config.toml
horizontal_flip = true
rotation_deg = 5
color_jitter = 0.2
norm_position = "pre"
mlp_ratio = 4
bias = "all"
inner_norm = false
label_smoothing = 0.1
loss = "binary_cross_entropy"
eps = 1e-10
weight_decay = 0.06
Rows from block 9, named by matrix and row number. Rows with one number belong to one attention dimension. Each number is 128 + 32 x the weight over its row's rms, rounded and kept within 0 to 255. All counts start at 0. Numbers have three digits each. After the name is the row's rms in percent of the matrix's.
# v: attention query, key and value (stacked) (model.blocks.9.attn.qkv.weight, 384x128, the v third), inputs 0-127
# proj: attention output (model.blocks.9.attn.proj.weight, 128x128, transposed), outputs 0-127
v.47 105:096104130087122127124107150078092137066095091125216110187138113167178158106179206093092164167121126122163098083110106144094160104087163129149077110084130130138093158133062145102052123112139083116132129112124138105078158137096135151127124080069121108122125152076173120079175143128092099108151123107098059099172100116152120117137108071171113120113106090114132119100079123190102129151108
v.48 102:142144176119141095114166112067160096091116107131167106145062176116195154168183139123093160164136106125151104077135126148152136112096182116122093204082177120123078144148085108089098130139101131119121098144150159145094108141116125121165116169145090121152148133121112171116151098111091044169160169106089140147116129134093092141095091083168068113173158097132129123101066102164169117032110
v.49 109:150166154136130152109110154146176120128171141131137097127091117098126153157154118161194106097107085127133124096151069180112108161160129153070113173074177138081107141173164155165121128140116114135181142098183124097122103134123090123174068162173136186098138103097142158144114076102187115099111137109141158162074148105092121178127110096067065107079102060157185102100114132126149105062081
v.50 111:088092125071129143132110121133072182062142119161173133178163129198113113062145179130103123139126147132135118144084136111103143133087122159152102070115085121162121146099089174101112119122154063104139137174080121118108146132103126158140137059074132093124116150109218096164126150139109115105139132093108054090192131138171154133171126082207143148112097114114116112129122161157064117187120
v.51 104:142194138166138164137110137160191083157194108078117108102112088072141148163140136137174135109151063121103134089180091134078120138183151130082116140130153147112127118182158134179090128100117142155178160043196110096143101122139105136122099195160136145111094092114096188119111096143182174136093120158159148149092106123107108148117117088089084102061127106125178123125128117155117124056124
v.52 099:102156097149139167150093140171094169164151137089111151106197066152094137119106142142173106088131128128113138159132134111036137131147105135096148061161109118137181086174162145177117144108164129168117164069092094090153135114137117134068125118105165116084092119099127129096142144157171212075091093173176110100144096140176149120153170129091184149058111139126149141137166139150092119189149
v.53 101:109168135174143165131121149169108164151167124112064125072134081134098139138116122126173063058145129139117113146126123159065111137149107163125157104160123135112141081136185148212134172114146118150147163117090109119154092116142113113148034111143139143087114103131130149133126128123185193095085112142199135139098131166141147155181162107077080138043080110133207090174150140124120140137118
v.54 089:126131109090069135123082153176163110104143193091129106125162119093089096076083162134151164135079110126082178105160081135169104155175067124116112134077107148105142186120155155104124089130095110131235136092215126099123135141119091155134139148183163188164150159130153111169083131146181134100112097084131132129112175052118158152147087152096126106106114123170108104112135139083125134129126
v.55 096:127141161152165143137162112119098211162125137157120131129105071173109139188142091167163078078114164154149092134103144141073152126079171158090142137116157111101122112174168110181135180145171115154080142110046111135116101123171137100133045126091136112080106075100149167099177090111145116069100137135156122125112102189141111143129148079078135137103115097112199113122121134200134105141093
v.56 095:139129068126105135128088136147189084114124174122184097161150105067136150111144139143175154160094065133114144101156075111126126167164134070098103146082147141099138173176152120126104093137118158130154118044201126067136172142102073170117172190154137187129153141055121131111131102114166138109132107161114140139092139047108119140119102154055149079120129113142089142065130121114121099117110
v.57 088:108138057124116160148045152193167109152163140074128104142187087092091121102069159131163156145123088131090163121171093092092109145199092097113128091138086150116156146130166142145120106108144145138165139046202107079155139128118108143079184173166149141117095142104122129108101160148153196102112088179165130109124127072151127110143121148074164106091113154147097142110151123115070137147149
v.58 101:143171138167155153127143118100166089122127110107184118126086116103182158193167123162156155132142083125146099075130124146061167107117213095100089171089216122110099109201124108150084145105125154145111128064162122109113138143135119127131115174111111152090134105079082178090182078115129116123136146142128166136093093137098072150101118081098098107115133087111163139081098104178147093065101
v.59 096:156174182131108147100141114133112130115148159098087108078090123137131122139120144164133100071129094133129121119144091182103098144166140167103110156104156146089077103159148168165139135136121120117183131112140134120108065121127083092200040159185125171147139133159141154174127110139163111113114131093141162170088166135093141203154110068123079106059077086171177066138123125068147142076088
v.60 105:137129144083120116116134076094150088086122119109182117149118163117180125121145174140085198173135090119114123078161122102159145120130176081125080162081148139149083154140065141054097093118132126103174098086193149107101138145130119157126184191162106106152112134122125174132118131165090091153170117105063124127164112120102091127114078106223127104170171115130076127090098106139108139058132
v.61 104:147150116177136137127125176154177143171141141163096110117095092083100153181139055144211071098108124124142128127117103165109130161124104154085156159121147118077156133135202104187154151131115161160089136135125121127168129118131118111149093123139135183102148095088103130121133071077182147105092138162174157155056129116105125144123153161000110127106106112139191166119128133149170080120118
v.62 102:122133116150116084147136092123205140122147123124064121123080105086089113158099117151124115111163141140102138104132178059205142130166102152142132136162102138164106183060107137127150142100184151126145119144156114110109112123146159140112114150239162037094099118201120157164080147154122122181124127101167102122160141165135158132140129124184094118131134159081115069151148122171062127120179
v.63 082:142145130073098116113099121129111086088137111081154113122167167106169109089111191091064202175128088106105159103175101129158094129152120086141103120103119144142122131147054141061091086143103115112216110081197162101097132132113107159122174179162121147173122169123134130105111157174117127138148098098065133128154137075105132109126071131209144121136153146149072118113133108065119160118127
v.64 109:138118120137147145125154147117120148187154151115100119126176155145102119193122087157102114116097165144135189166172101189081122181109095145104136177132122127113121095141174110143131121167065166159109113153117129126192049152129145066190124176133127183165143061130171114069143080129176124172102129161144161110043137144124134149085131168085159166153145123157143153082149149099191118099119
v.65 106:164127122116133111113152160104171168166119114114095144110158128086131104206139109165112119138139172197161167143191138186092141156109145121112162211126119136127117106144148100151089143147098182148082117104134121123156047134112146049135117217133138146124170041151135157040127072123159102199113149148133132134100123150116106119068127148095150158160132135139116126127132147161188100116114
v.66 057:097135124140130159142132136133111101115205093153104119112108122210129126102136123159208115127164126164100083165085176088080164118139140136127139085162135123161145084149112182160169157111107110182171142109119098090183118134161111125147120102054132101078116084140138114158184130147177153062106085133196139131168120168214131144208160116156143155125128082128144168154111125108116170143153
v.67 085:113119146159119123097145158107127146199139151115070142085159156053144122147097027127092140122129126101124169159153130166129083160123117155132162161139104136146122122103161125150144134181077166107075083192096114125142017112102147043154092148142152153170114102223129117120102140168132119170140152136126137146100156151126136104123117166073141151082081162153140112139166128122178126158124
v.68 071:081133132134140167136110135130102119125189109130148120118140113222106117156142151139157139146139131131114131183097150145066192138132108140129157060127115129149159094153171180172165126153119105158161136102111099092193109168130118122135123104075126161079110044072170076130175108139181153039095082137177126109161093166164139177204146126151172149135139079148147161128128148097128141123108
v.69 096:180101116115127118121151106151155108129109187120156186137148158070115110180126118136052173140104156158138157103164100183152082136117139086137113245104093128109125142110110080095086138088127157105084121142145133140125152124127146081126161165145113103163180124138098148102115128131115124201144167129070145137093125110053131131021103124101147118169161144081092150119112148154173078105155
v.70 090:095117118118112197098124151184099102089137161170148118161148120198100120099143157151092146089102116094101095188124142207123151106157112129150096106106079135080059151127083159119131122125122075171216149145114134178163184148142103128156113141096126112117128153103165081129159146147129128099073094110133151123137108126149116215164118096131128102116191033136117098135104146087112180122106
v.71 093:098138116115120129130134141128152119132101100163142104131139083164120129135141172167161121094186114177118076169124199127118242085141178127122152081143097144118110155183079152159126155096184121187188156100126113120137143119168117111091118138068157087057149120107136103087188126120144136115093086125182122108192085127159097162210128079155124130130146079132127073150099120142102145153139
v.72 093:163136120102132130129152161118155177122124103105123117146125105097137118205161189158129116107130144184137123140197142193079169139081170130116139172118111130143071122164142106136096158140121198145108118088160156149124040131147115074143117240158127129125169060103164193028134089122147094149129129129105126110118117153103108143114116076113109133150113135119149071086099145170154115120117
v.73 111:143143127133131087139118121114130137181135136086070108067120174074126123101085060121114099135123120108131176137120104093157068156122086157106140123142137134155166135092181138125180119187072146101097116196115137138131066120117145102183110099170125157170096150217119146199103140125119111169145155133133157152074161131145165089110137202116146146100069201170147150117171120076154126129158
v.74 103:137089113122122208120136129163095094069134180143162145185143167153119100100145151126060195118055127094119100151121092202132066138137110116150079174093119119078082121090084118087114112103135087093137116166124137172143210142121107142170148148136106131177121168119137112150108142164115150123126141103054158123095138098079126163081104097116128078112191075091086142122115157106136127095135
v.75 070:162104117142139103116139128075169148130117130105117175106141165074159123154120064105113145167113117121160145079121087144126062143104135134153132188107164128122144117065143120111088132098132157049020099156141096111091103106084136089118152138121122143141130131148116157152076141116101135178198187141092104154110163108081117048049138135088134132103085192076117164134133124156150080148131
v.76 097:150104113122150167149128083154086101147167191117108135121130189133113123082115073113083146132064140089110147129126062117164044142139062127124103152119129112127156096094157122106151098145056108079128128192114124129152146150119129148191145097162102177205116176163129107208091139142119147160130156122093194127062150129106145146074130152124159117131138149155122191110150143067149109101151
v.77 098:184108119129124093118141116124171127093112146125164196139117157059149117149131122111089162144113143147165142064123091123154073109119165090151115220107128128127126144087104078085084140080157133062059105117157122121070163117126137112100160152160102100150152155143090162133095142119098114179183171122064130141108143097062124103049122114110110094153141171051089147133102122169130086119152
v.78 114:137136130137121095147123101165147102087078154148193137148134118118113148084129139106091139139129103109124109063105096062181084108132125064123076121112128130100143152124085076069115113071163095132156145098151163131081255120140145198080185104139122098156140196075091130157156138107073139132109121122100132135153133083115122140103135114145122094161185120111089121123112118132086119111133
v.79 074:155128145141138118114124135072136149083101081103122123131076123089183139116141139092179136153110100112139111077116129093138111117120162172140125123126175138144145135102108121122116147079184130065018091099161105121051078091133119145099144120167135108111109137136123170143069160129089122112196181113100090151138149120096138053140133092134091090076042171052141116158112101180106124153125
v.80 093:094101119136133122106113111071154090124163088115088205111103086164148137145118063127174112098154131132111121101087177089173134114151131163167170110131141135106159104121095137133112161085179126088045102163136060093109095106122150127079121107089162114084144133184102097161091142150147148122200153113183108150186113130127130081141164137124091123085095162067163180212128120159094112136139
v.81 090:152110115119147151146131091126105098098146143116172154150099166154144133072145135089139145158085118109140114069090050077152077121131091135139118137096181105128179123085129130086123117075146086071077126144123103081100179134105130206118174050119104165128126154085130102196087146113113153108186179127099133126104123119071107085078144129174139121108147148085119220150117139136109081113158
v.82 092:185108114125128098120143108149158108119123177139148198125135172081123106161118091119059169139107147134158155070129092161150042120123112086140104227105125128106132150088127063105093124078136126106086107143142119122101179122097145110115178125153122114165158153126092135118093128142099126185151152130067128135093141110071124114015113141099149106153168174069092158149122146157170089115145
v.83 094:088125119119128182119122142149077129159162151131098080130161124177093123136115108160105123081112127102096149198157142185094157169130090147104127108141099129105111091148156150158170127178070133166213141156102145150214097161139116101190106140119133178159117106128169107113156098149153132111064077132152171101077115147150142201153114143099154146128172065198135130104159145067129162120094
v.84 098:134145145127111158137145167140098179151125128087122059157120143114123116161128169124126119123116119113123157153175121174070123203098119124088133128137118136168107109178185101141187121199084173162160117097111184162163060147165107112191110194193121146168106075093174166056147112150143097089094110127088111100077131131137154153127100133102144123150124106146157087046138128108147166120088
v.85 079:123144141127115085148113128120144137104137059173133127123119077167131134132146187130200096119207143186123096134124183085123240080115176129136137068149126135154124151184118161149098149127161140165160169073133135099094124124164130156096121136085147092056146091104136125091172116088151117097112093139167100110191101139178115144202144107168089150162137136131153112143093102165092148130135
v.86 081:156101110140130125129121113108129109128160153095108184119131181107132119130132080114123140154078140098158157084111063124165036126120084137149131183104169109118148114062132110098108110099131122040047108162135094106115124135094134122127156112139105178156138149150125105171071141142129143169203190124097151135082146113046124085052140142135129131112129181084124202145129156144149077128160
v.87 101:106160130121123116118134148119139152193124113134096093108167101124118122200114122162127109120168150179128167183174188170090199157128139126102149117142092138135113121164161137172141129196103181182166135121120134158195053140145136049146089201129141137104133058158154144050172095117175106140079091144164135120102128133162119153151133143087147162153130103188157084115151136124157143144104
v.88 089:155116120134135075121118101090167114112111126104116173117100153063145141105115094098129129172133116130150135063087108066183076103133123119152140150136161128136169151070123112109111119111138125068038120156129124109063144101088141119085148078147120102144131188179081154191077157116083130154194183125121105145125154106106135047087130149128116128107085225091118166153133110142121091135156
v.89 100:080127141133126172147115118152065111163175149122098089117127150188093131063116097121140126112114120084100143173084111127133120150141045170115129067148142120145150127109176175138184097191088094126179135178081119133188124149124112141178089057111144179148090144152171087195120131146138145085096102122159152122092138138164162154163122170140156148088127119194156176124157130061130160130133
v.90 110:122146138127140139155113101148094110160183133100082101087136173152101124079111079138144098138110132111116151162096100092123106146126073160110127100151155120170167112102208165143184101191051109139141147185082129123167093137115123135190090044131123166162082148165156130200107114134137137129115109137146171145070146146156141126139144193146158164108107161195164185105182117075145128117153
v.91 085:135094119124132157115135106135110079150162175125104155094163153114112103110108026120065162118071136074120151125129097151152048126154079140160130170129129114084121130065133136109128111137089098087092115217094087122161134126089135104174139103112124156171125152202110093197081148175131152186141164132115177151078148120092143124076110174101157128089137135132109168161140151076156124133131
v.92 098:127155128134121074145117123081140136178150083098046107058128139105131144130100071143180057130176129158121166142134145042145145129124118130111168083170158133196159123141187154162163123173084145132118142163107124096138048116123132116147091101142129152110107120190120147164139128114139121149141122150187148146103130147174130102149157192130136179115064196187172149113165084092134119136139
v.93 087:148147126095129039146123072196176103156116153140120163101137141090071118148139111144064106149177165161132179068143121102169091116142137032103091143146095135137152131155149065103139113102108130172168159059148170103099180139135174149115160117164121083127156100128076139108126126137138133198096113149104144147116139142114125190092127155143149171177158203149111086121139146130158136105158
v.94 100:133124133147130066132122075107143091196140140100065128058139145095117151105085026119132101127129121109113162101101106037185068119144090112100155124155137123155184104117156120122178120151098130113099120174104114093141124126125167128121131073148137163171128165193085127207129124134127147179147143155146139151112138121125139094106143214116155150133098212149132178118168121091123108126145
v.95 106:109112136119134169139125119179093105067119175151195117169108143169119128067132171101101175120080101081117084114087092121146085128145092107129083118105126126092114153114090126086138101103161062128173128121124151154118255143131121206134154086120114122143115194060146101172148144144103136056106119102098118109145114110126129162130112098151136095119180075104088151134107133103092147108115
v.96 098:147127127137133100133125106109159100092100125123158156131094118103166135074142150089153128152137097119145087059080126045180096078132164109150112123121144124140157153095069111093106132051195101078087133096154111107050181105129141175055153078128126080107133186115092133175112164108083129135185155109112109149183139116102114088133138103161097096115108160064107124151096117173091124134164
v.97 102:097123124129133156142119119156080107150171166109109082104142168160086130063107087140117121105096122076101139173113094117148101140141056147121115086138127127117146122097178159129189107164055082151189147184085127146186145141131126150188109059131132180174086169144151097205135129158141146117084093125136186120073133129153157171129124174127164133120151114193130163108170129059120149113149
v.98 108:166115107126125140114155145127155144144124131108135152132161134103122101209137126157085143128112156180155172121198129198081134155098140114122128232105102130110100096138145091125104126128111185146095120120151137126167089149123136070141142218147116138128175047111128148032141074126159118181101135145095139113074129124106103141056113128086158139185175112127121138108127156157188098091117
proj.47 107:121191129068115088160176079101096154195078188095128125147111116146155116093059169155123154143127147139109129172095122109144139179149121103048186122135090126124131177125068127108166118076151132148118169161135119055086136091126091147113148125172159096133170140099151124152112145165105176073089151130088092101138145121093176158138154079158157117090114162189093121141170099122142108127180
proj.48 104:169127113106105129159191125172084126145120143129163128115141188148169153135136181143156165198145170155153183120113106174153110197140114122085164211124107150152107155157136123134159094082128158154052178137142119082121150096103101121133158124176110123117111115143130144097129121133125129115069095179051142143118148102084119126159173192100170112162100133169085128180159120146210082115161
proj.49 109:151126200133137125119165120085061160140138093161094161165083167157159132189088129130081108143149170165154183159117100188123096166119071129088152202127149091166113087125129124156152163183147134157091160150044156136116094135158145158143119162139093167088112077115119146100117089140167115182076170140069146135098186171089166139119148144174140127114129140162141108088156147138170120101129
proj.50 111:110172139099117076159155126096107136228092199084113128164129080116158089103032121140117135116110069106084093156094133097125146142123130100119188080163086138103173148121085112084111141120123159110147125151155147085139121090122154143115143135135183094130185152097127114161092148137118204090124157141125112072131105121103195099107154046164141124082109169149113091136168103118099120140157
proj.51 097:141122165136116148087130099122136158095137074178097158122070146161128151174144114155080083143161192190172159149101110155143101107139096151127121168124154087137047101098148132188133189169176087150085157155017142146093142136127141117134094160117065156057117088070124108133145135132157095190101115112134125148120166156150129169115118152160124151113135081149143077101096127155148112154115
proj.52 102:076144130118142149137072120073152150082122104138110104153078072122102130132088114140090065058103137152127067103136142104107142085150110150141076062106122078102097127102109162147119169187164101087175122126108147167125133154117122130138088139138119156085120129084141120187144145125139118158163151050197099119148139149168124135105106041166097145052121116129160090082099125145062136149085
proj.53 106:104116165135164180113114106108113124127163107178068147146109095147123136155100097149087070092140079133113139147133103161119110080124109145134067089132154064112094106069134177143098149196140134124148139143067163164139106119119182159156103156110073188086122116069126107143104128155175132197141148119162159108144177174094154125108135066200105167072160101111148066098099175135092112125125
proj.54 094:145144190159133078073156151092140185175113123134077163160104145108114053139132060108108116134156164129152136180130143092095118142087121111121189156162168127134151086117117075122127188122132096147139084114064127133111123178184168135111101135076173104146162106114123092106130120116101140100112176156129088118095073146149202159082096174129096118130150151129173198068118131111137195143141
proj.55 095:114144132120152154189088119080079106104136114129142108181100120118146156156092180127106109103091114128119123104117099206139100145156094131101069127109070060137126127127135158128152104213133160113135168158157159135138113159084103133152155149177091179081091137119117151175121127131184108222122138105114152134135205114090092102131154055174169132078107144150109081108143141140128064083098
proj.56 088:137147157112088092091145138076114173109100096109122141133063173130165120150131139091109126142137246176171116130140154131125148163129091144105166188123127152158139105164070099159188181091162090140103126134099100126093111180177091149103100126136158111128113101189125142130151092137127097106091165085122067171083132127178136177150119182103105119140107165151167177084147097130167192139101
proj.57 084:125161169141107118071126109092186173114119096118097163146071111106112107138163082130123091117159183161164095138135156062114142092111144141147139120148173127132113099107091106147138211130157058113145094117073112144080142174157141127110078147085133111127141119104118094144179115150118112122145138088184075147111098146199144182090082130130066133108155122102181150046069096131107180167109
proj.58 090:133106103103101142139135106116086140056117110149159101139080167162155165146120197116115129146123208195156138113112113178158111157166067154082127201091081115147086143155121154163176121127157119115056188154099162117099134132107062142137132127187083155092083119117149151140135120153153109171092115102060111158130183125128113139176158147128164107132110130187096085164131101154169081113109
proj.59 097:128112205157170130112196142118096158174142121173073149162132150158169128144151111126093121148178097120123188166151084184108088170115076141096151175150142092129130104091137144132122160201123149145098153137055169150121106172142182161128133165106094155101140104082133101077090113132155145168078160173094144114126173157094202112081154125183125140114147095160137089145091173146151127131167
proj.60 108:155146123135075073105197145147159170161076156119149132117128167109173126125175125130129164193170184160173134138100138113132139187129128123093213188163100174124123149157113082126145155056134107155059136150124109076100153136111110092102146113127139072128160131125132102106149139112090131112077136173100078138111103080148158132102134195057157109155112128172103160170118086157174107165143
proj.61 105:137106139117142175148071106104080097073174067142129143139099141148112158178078161124112103101098159148144150105162114186140108099136099141152055143091147093170114088143141150166152111180134137124143137125108133173138087124159111141158116148159090195108059099178116186137134083151181072195139135083121181169115186160109063134165122124172123126132134138109144114072167159109138142074082
proj.62 094:138116153152119129100080157139175112173160114163095189107157119126112126155151074142168118163171103124164171131105129115122069112116152101174107067221146104114111108083155124108124154142109109160145108178131121132134167065087157065131129151057087121129135159107118088158132139164125160150161051188177121083151129089156100103060114161074126139133182122070132110114129140138100068163122
proj.63 082:136152138153108092081179141155175185162087157117104128101132149119123090097177089130129140160163161133136119182121143085113159167101146119091206160143158161120122140114122089125121161071141095176122109117105104106097141168156142120101113113101167064151166113109152097087133140106071154073079174165127075131108068121152211185105092184091113108139127107162137193145085098130147172166167
proj.64 118:141149081147111150158101107176164121103100158099148139095164127099137139101060152145116149129159100148164065120103170098135143077119086141203128113094099140093085172102120130109126128031141080188068145129165094120158186109086085066119134106123137089125126157087098074192122145089114120165134124113145103133145079100143132114108110113117131102137104070095087119141231091135112114163132
proj.65 104:124133085126119177166054080180130098105119163122153118095175138165099135090059142136118135117124139133161112140114135122149108100146081155207080063083103100102101172098125153108169098068152077160098166129154102126135190100095108087131143097126118112128134157075143074199129176122111147101140080091154103130159105110154116176170139147139150129149114093109091096150231131089111115157138
proj.66 051:128096129114126116062119113150090101087093112156191153114078116148174159123199120121122130115115142103090147104110137142170133140177062103106180188124150176075112122135173109130104118098130151061077084089092163128123188062120076154137134097132144141136143097123136094089133132049115130117181155131087158107088095124063147056150105133079127177130103202105136137131117149154165114101133
proj.67 080:135178145138179122174174120114135136168105164158151100165134130164119130119091165117107136114144086146184113102109103123069125165121105154138105104151100120078124148133129126118086148130141123187067173114140124097170169161085174078075149134103071138119154146057135061154158148084103114161082114159141074085118146064160167163072128153131156199146137056171123066134142152166118098140092
proj.68 063:149094139136124127058061123150108110086112130172176136107099135099153153124135122131085131117110156113108132083098155121149141065145073092151171180085143152119099119128140086105091123079141124125061073059095107135141150045125077134144129106121139118130147104100102096119141088069117055156169172111091157134090092174064120085102097101090119161133106163085108173093191118163163125098118
proj.69 091:105157099130116152196167102159161129133137120113097159119153088153104128105037137122155114109154118152151096198145161100123150103101103168207102053145099106149143141117094181143173149100114103130158189170109112160163106158123125105106108104165148130148090187151161101178111147156147183124161114114176104132161112107175113130177189136167107129141095123121135062172174098078061146167112
proj.70 095:138097158120088108076202069108098125188134120077103219135132108094162073174120094121122137159160152153135156182111141123143137116068148091122171149170101142133138104128064103100184149079091162116106109169112116098125089106132134142132140144139185117135116130212116140120080090151144149132160172140087163100111088126091139053092166127103122125099122204092139187083128117123118110103128
proj.71 098:149076160123101129050091099127058080137145134119165150115137156157163098127146101098113142148088157072091201144101087174179081163129121082110149141118134110131154097128129107092180090102105157075105087132120136112121129061137134181147163136112158138150154120134119114138092131136122148073157090116069189100109125151072118116166157172096167150135152207073120157103161169091175108075147
proj.72 087:128101118150102177134076028196113112139161154091107143090180155158096135116118117155118122121141144128165149154133101099164095087159106152199078065103126092116105163070118142110210098068149079143099134130167093114085168120113106110176131122130133120130137138087131071187094119186154154102144102115145134137162088151144134162171152163149126100129136086130087191102202139088122124131136
proj.73 110:114170128147180128142178190110167176123090135140155065153119121140142155113174140138136145126150074132138085070136133117073139170146129155093121161142140136080099154136142134144076151169137108164119152082134167125167164202100160100093127142084098128109127126075110116101161152070081112122093124184153081125134165092161143131064083109112129147150142050135128068162045121195115123174112
proj.74 092:119134150102105104144255064127127141181145106084077205146120102102139114162074114136122116135178132169165110189153147080125156087065142140165152116178099143151136127137075138142157171095106147120137136174103117129120068160130131120111111128167162123130084144196131137126077084168176152157161185151146122119128077123151147072118177115146097130106089142159157156126125082123087138142112
proj.75 076:105163112085164105230128139135138144116117134195139079161123127176082163110073164135108105091109134157173111100155114100109134138159106179156098076126114119164142145175147157169069138157150117133136174121131117136128136166133141107087104111162082138125135140076182115128170156115126114147098104131184067126141141097194141190159128131180126150143115067240141076178132134132104150160111
proj.76 093:108158118137139106180215180117187180133109112104100154145116082075166131132098128128136135131191078149118045147153187098091177108083138152162166148160132164102119143142138139151088185106106130168130139130113156157169117178116115100098105133122147106126090136139107136092115115093142144170124177166169083131122105087165149055086115065133088103136093101154150103161116072173073150178125
proj.77 108:093152116111136146215177110141144139125134102133089121138130104182079147112069147131158096098137137151153113162177130098116148122135099186153085054134116105168146137136118184168143143157126110108183187157095132172122103183143132128127092100189121157137089162151185139144137136178149182108136120115181102141158149123191128162196181138190098143124100113177161076169120118092076166162107
proj.78 116:121139111143109136143156195097146119128158084109101138137112099093138103153150130114190121138128143119077130166141154158114137166089167115087129123166122121193167103146105141145152131159099165108207151210110139151162042154159129156145116144166172128125081142243125218111118116176162159123133117106144150156142181146114074105147154108127106091111140179067149107148067104099119138116142
proj.79 085:106124141098160108166112116131120161113142124184106080144118166185079171134147131146119093100116147134165151084177062120106120132198119176111080116115153110167152130139159145166088116202155128088131122091137121131068141150150151137132102115137055170122150111094170121104171115169140105129096125147152097131131153137175159217140119159182123134126152074255147154139103164144136145138109
proj.80 103:120124154088145071154137166123095144113072141205141104156123147173117136100075141101076107114099122116130153125117073145146116137144116147122141133110126160161150122147159136147049113210130156085127120099090131144081139106148175137100120096169076156141190127107157138091179165072081086139112144121116109113102149113138195178155119162163162168134101133255145083153106162124141147137124
proj.81 096:105133122084153092191108190119145158084138093185092111137096108107124158126063149134125110102109112139089088115191150102118169086131143155162162129107151156171139109174155143183035164143127151120176126101119127193117111127159093151105077124159115127143108119127145181063133119113164108172110151139174097151118119137166144129149088077163087094137091117227165113146144095136105207146129
proj.82 087:101165099125123140214175133126169131113118114128100142147127080136090126111037157105154104101139116155142093179140168112104159110094116166178104055147080112167145134139104175148136155135122120127182188180094124172171088169134135107092103104175131125136095183162163128163139155138134161145156124106176098130168128104174107141168175114168105127131096125121146031171137094091061153161103
proj.83 114:163132131159095117068190101134140127168106152058137186114143122068183101143129122134109170167176097136137109145080157125139140103080143084149171176148107155079098143097094088084147142050116138173070098149147114083149138112096115097123159144095161088129139135147063097141096103104121111164144175151092141115119081108084143058061125108072131114124123126056100166101154101162139099120140
proj.84 100:156148119181119185074142041185147114143166140053108148082137139093114168149191129182145138138176108138157112112112141104125140071141114125147075139129118106103080153050100122108172117079147085180098136137178101086126152163108106096166132136090116106106104131129074089182110073171158114167144132141124153156151112140115115141090121118113098104127148054054094179095139102147140102114130
proj.85 073:139072114140094144063025135148098096103120129126174114112146147160130113113185099128143135135070161086074185111109107158187088162179126091104133143086172126109130106106155105116166077132134127070134080093138123124075158056145102166169145131136159140134159100114132139128123155137115134064139088080093170134118132173080099136176108165110159123121134190070108159103132175088173128098153
proj.86 086:103153124095161108225165171134155167106102116178097115157115111136101148112031158135105108091137115156161090124176144090102164100125106180179130097120116146145128138160144157166061169150133117146150162111102138179139131166143129107093088107164101139139116146105158139103154139100125121159112158136179074141129123102190165145125120101170104127139087077245158089157143108133079177167109
proj.87 112:160130111147105174073079089158125092134114184084176104095181157139133116105147132143109157146127124106150144113064130142151100142145102097142102128101112116081094156072106114072181079080139087151066119122163116079148182100079130099135174127083140112127157145076096067191118148117088122091145096110091143122142120123090107145117125154086177139139162105033058140112173133119154067118145
proj.88 096:099164128096168105194136201099146157116112112182137053162108124178104151108129151123136109099107118133128120093162103124092129183160134174106098112134148126149150125167166161174073137209137128111181163098115148151129121173145160129094103126140084152124121129096172149098184164109103125111100100145171082132133172106182129183149108129172128161141125094211164048172063142138112154162117
proj.89 105:151132148140140081080181167098139159132090124121142133158099116076180119152141126130105162152154087128113101089112159121099156119104154087109181224149131178072096120145127072115073171115121154159103084083129159111149140133119124116090137160084134101119132104126065131080130110061106083169117181179096123110097104110101153068034081080076118123133129116110137130109094104204137130126118
proj.90 117:122134115137148107118134200109157160103089133139168079146113105084180138114166130132110162130133063124097082061128161123107146125130147116124176196121146164050089145141167097135068158131137136158113101078144172132173162148094116114095134154077135106115122101077091126078128154050095093148112141176132104116127125099127138055060052070092125110150120099114119101141083110200122135150129
proj.91 080:108155146102164095190221172085147160145082134157111155174101092112147115129051138103102131121158097170152087157138146119093169128075125156139159127154092157113129132166127134139072181127112147156118157150088154146184110173111161096063121117135115130133117149127143114104136140061104131170115172169149077097112110062156166075087152088136129164132092112197158067158123109165077132162114
proj.92 092:121145121148171138130104201118135142112093153153190039142122142151153149089188142122126154126109061087094115046124117148124111164170109127081129165091156138047104143119188118128072111173149117150113121079147179119142185147100141132124146127074108133118154102050119124106162168067066110102088080141120114118134170111122143151118067108114146143159146093127113078158092159168156124137150
proj.93 087:130132083189126200137113202140178110076130130114123135122122094115112076110127118086191143121133114117095106197107211156134137152097106124128124103113142107111117121087136139115172114153125100148174142172083176182205118143120125115151142134124147118145111144139102141139123137111126187105164117093125148151166139138105096099130132090125135070153142188000101075154106114091083121130125
proj.94 100:121175110150177117171156254104162146108091131166162070152113111117150149105142154103130141114121065104096081090127140147097137171123127150098136147143127150103133130151174139149045131178130138160149162123116174148196127176114155120096132132102086136121130139104107140092167166056077116152087105149150107128125195093143135125110093103134143149153128092134129024190076123156129130152121
proj.95 100:132125146119097092098182113098130139145157081090079193138098098079148115189137116123157117149159144146099124164141165116116162100078169101107164149183109149186150086150068114137140161118096174116170116168112111132119043123161114158128109150148170111129088129245109183094101074178177123178147173135123156140123128155111110084108142101116091106100126184101159157106089085129119143105125
proj.96 110:101109138106158107180129189104110138109151085193105104167098128172098136137139127117147097097101161112094158130187097143109120171166138159086114113135155115185177097173158158173092122207118161071200139131094150179113093152175144171142098133165100174138115115151175188067152125160146155101107115129146127138120178145152121164173135138176118127126145157209175110155065160110123166117113
proj.97 113:137149132155126099105200175094158164143096128100137152155107090063199109143168122112118170157167075129102082114116175128102156131074159103102191201170125165072108128148126091120097179105108154157119104131127162118175112158103122118098141151091158096120114113145079136090108118071118105174124170173118115115108111098107140044057096070081113114122123130088131120129078100199125126141130
proj.98 108:125142084127099183165109070178147103119135148100128154098168120135107135100046148143134136121147135143155101164125162113156135072128088155223085061099093107134103168089096163114176111055136085152113161158141085136141154117101094092148127096150144109138111171119135082209109138155135150133170113089160118144169084120146111146175151130148122109139109099095092119145237100082093127150137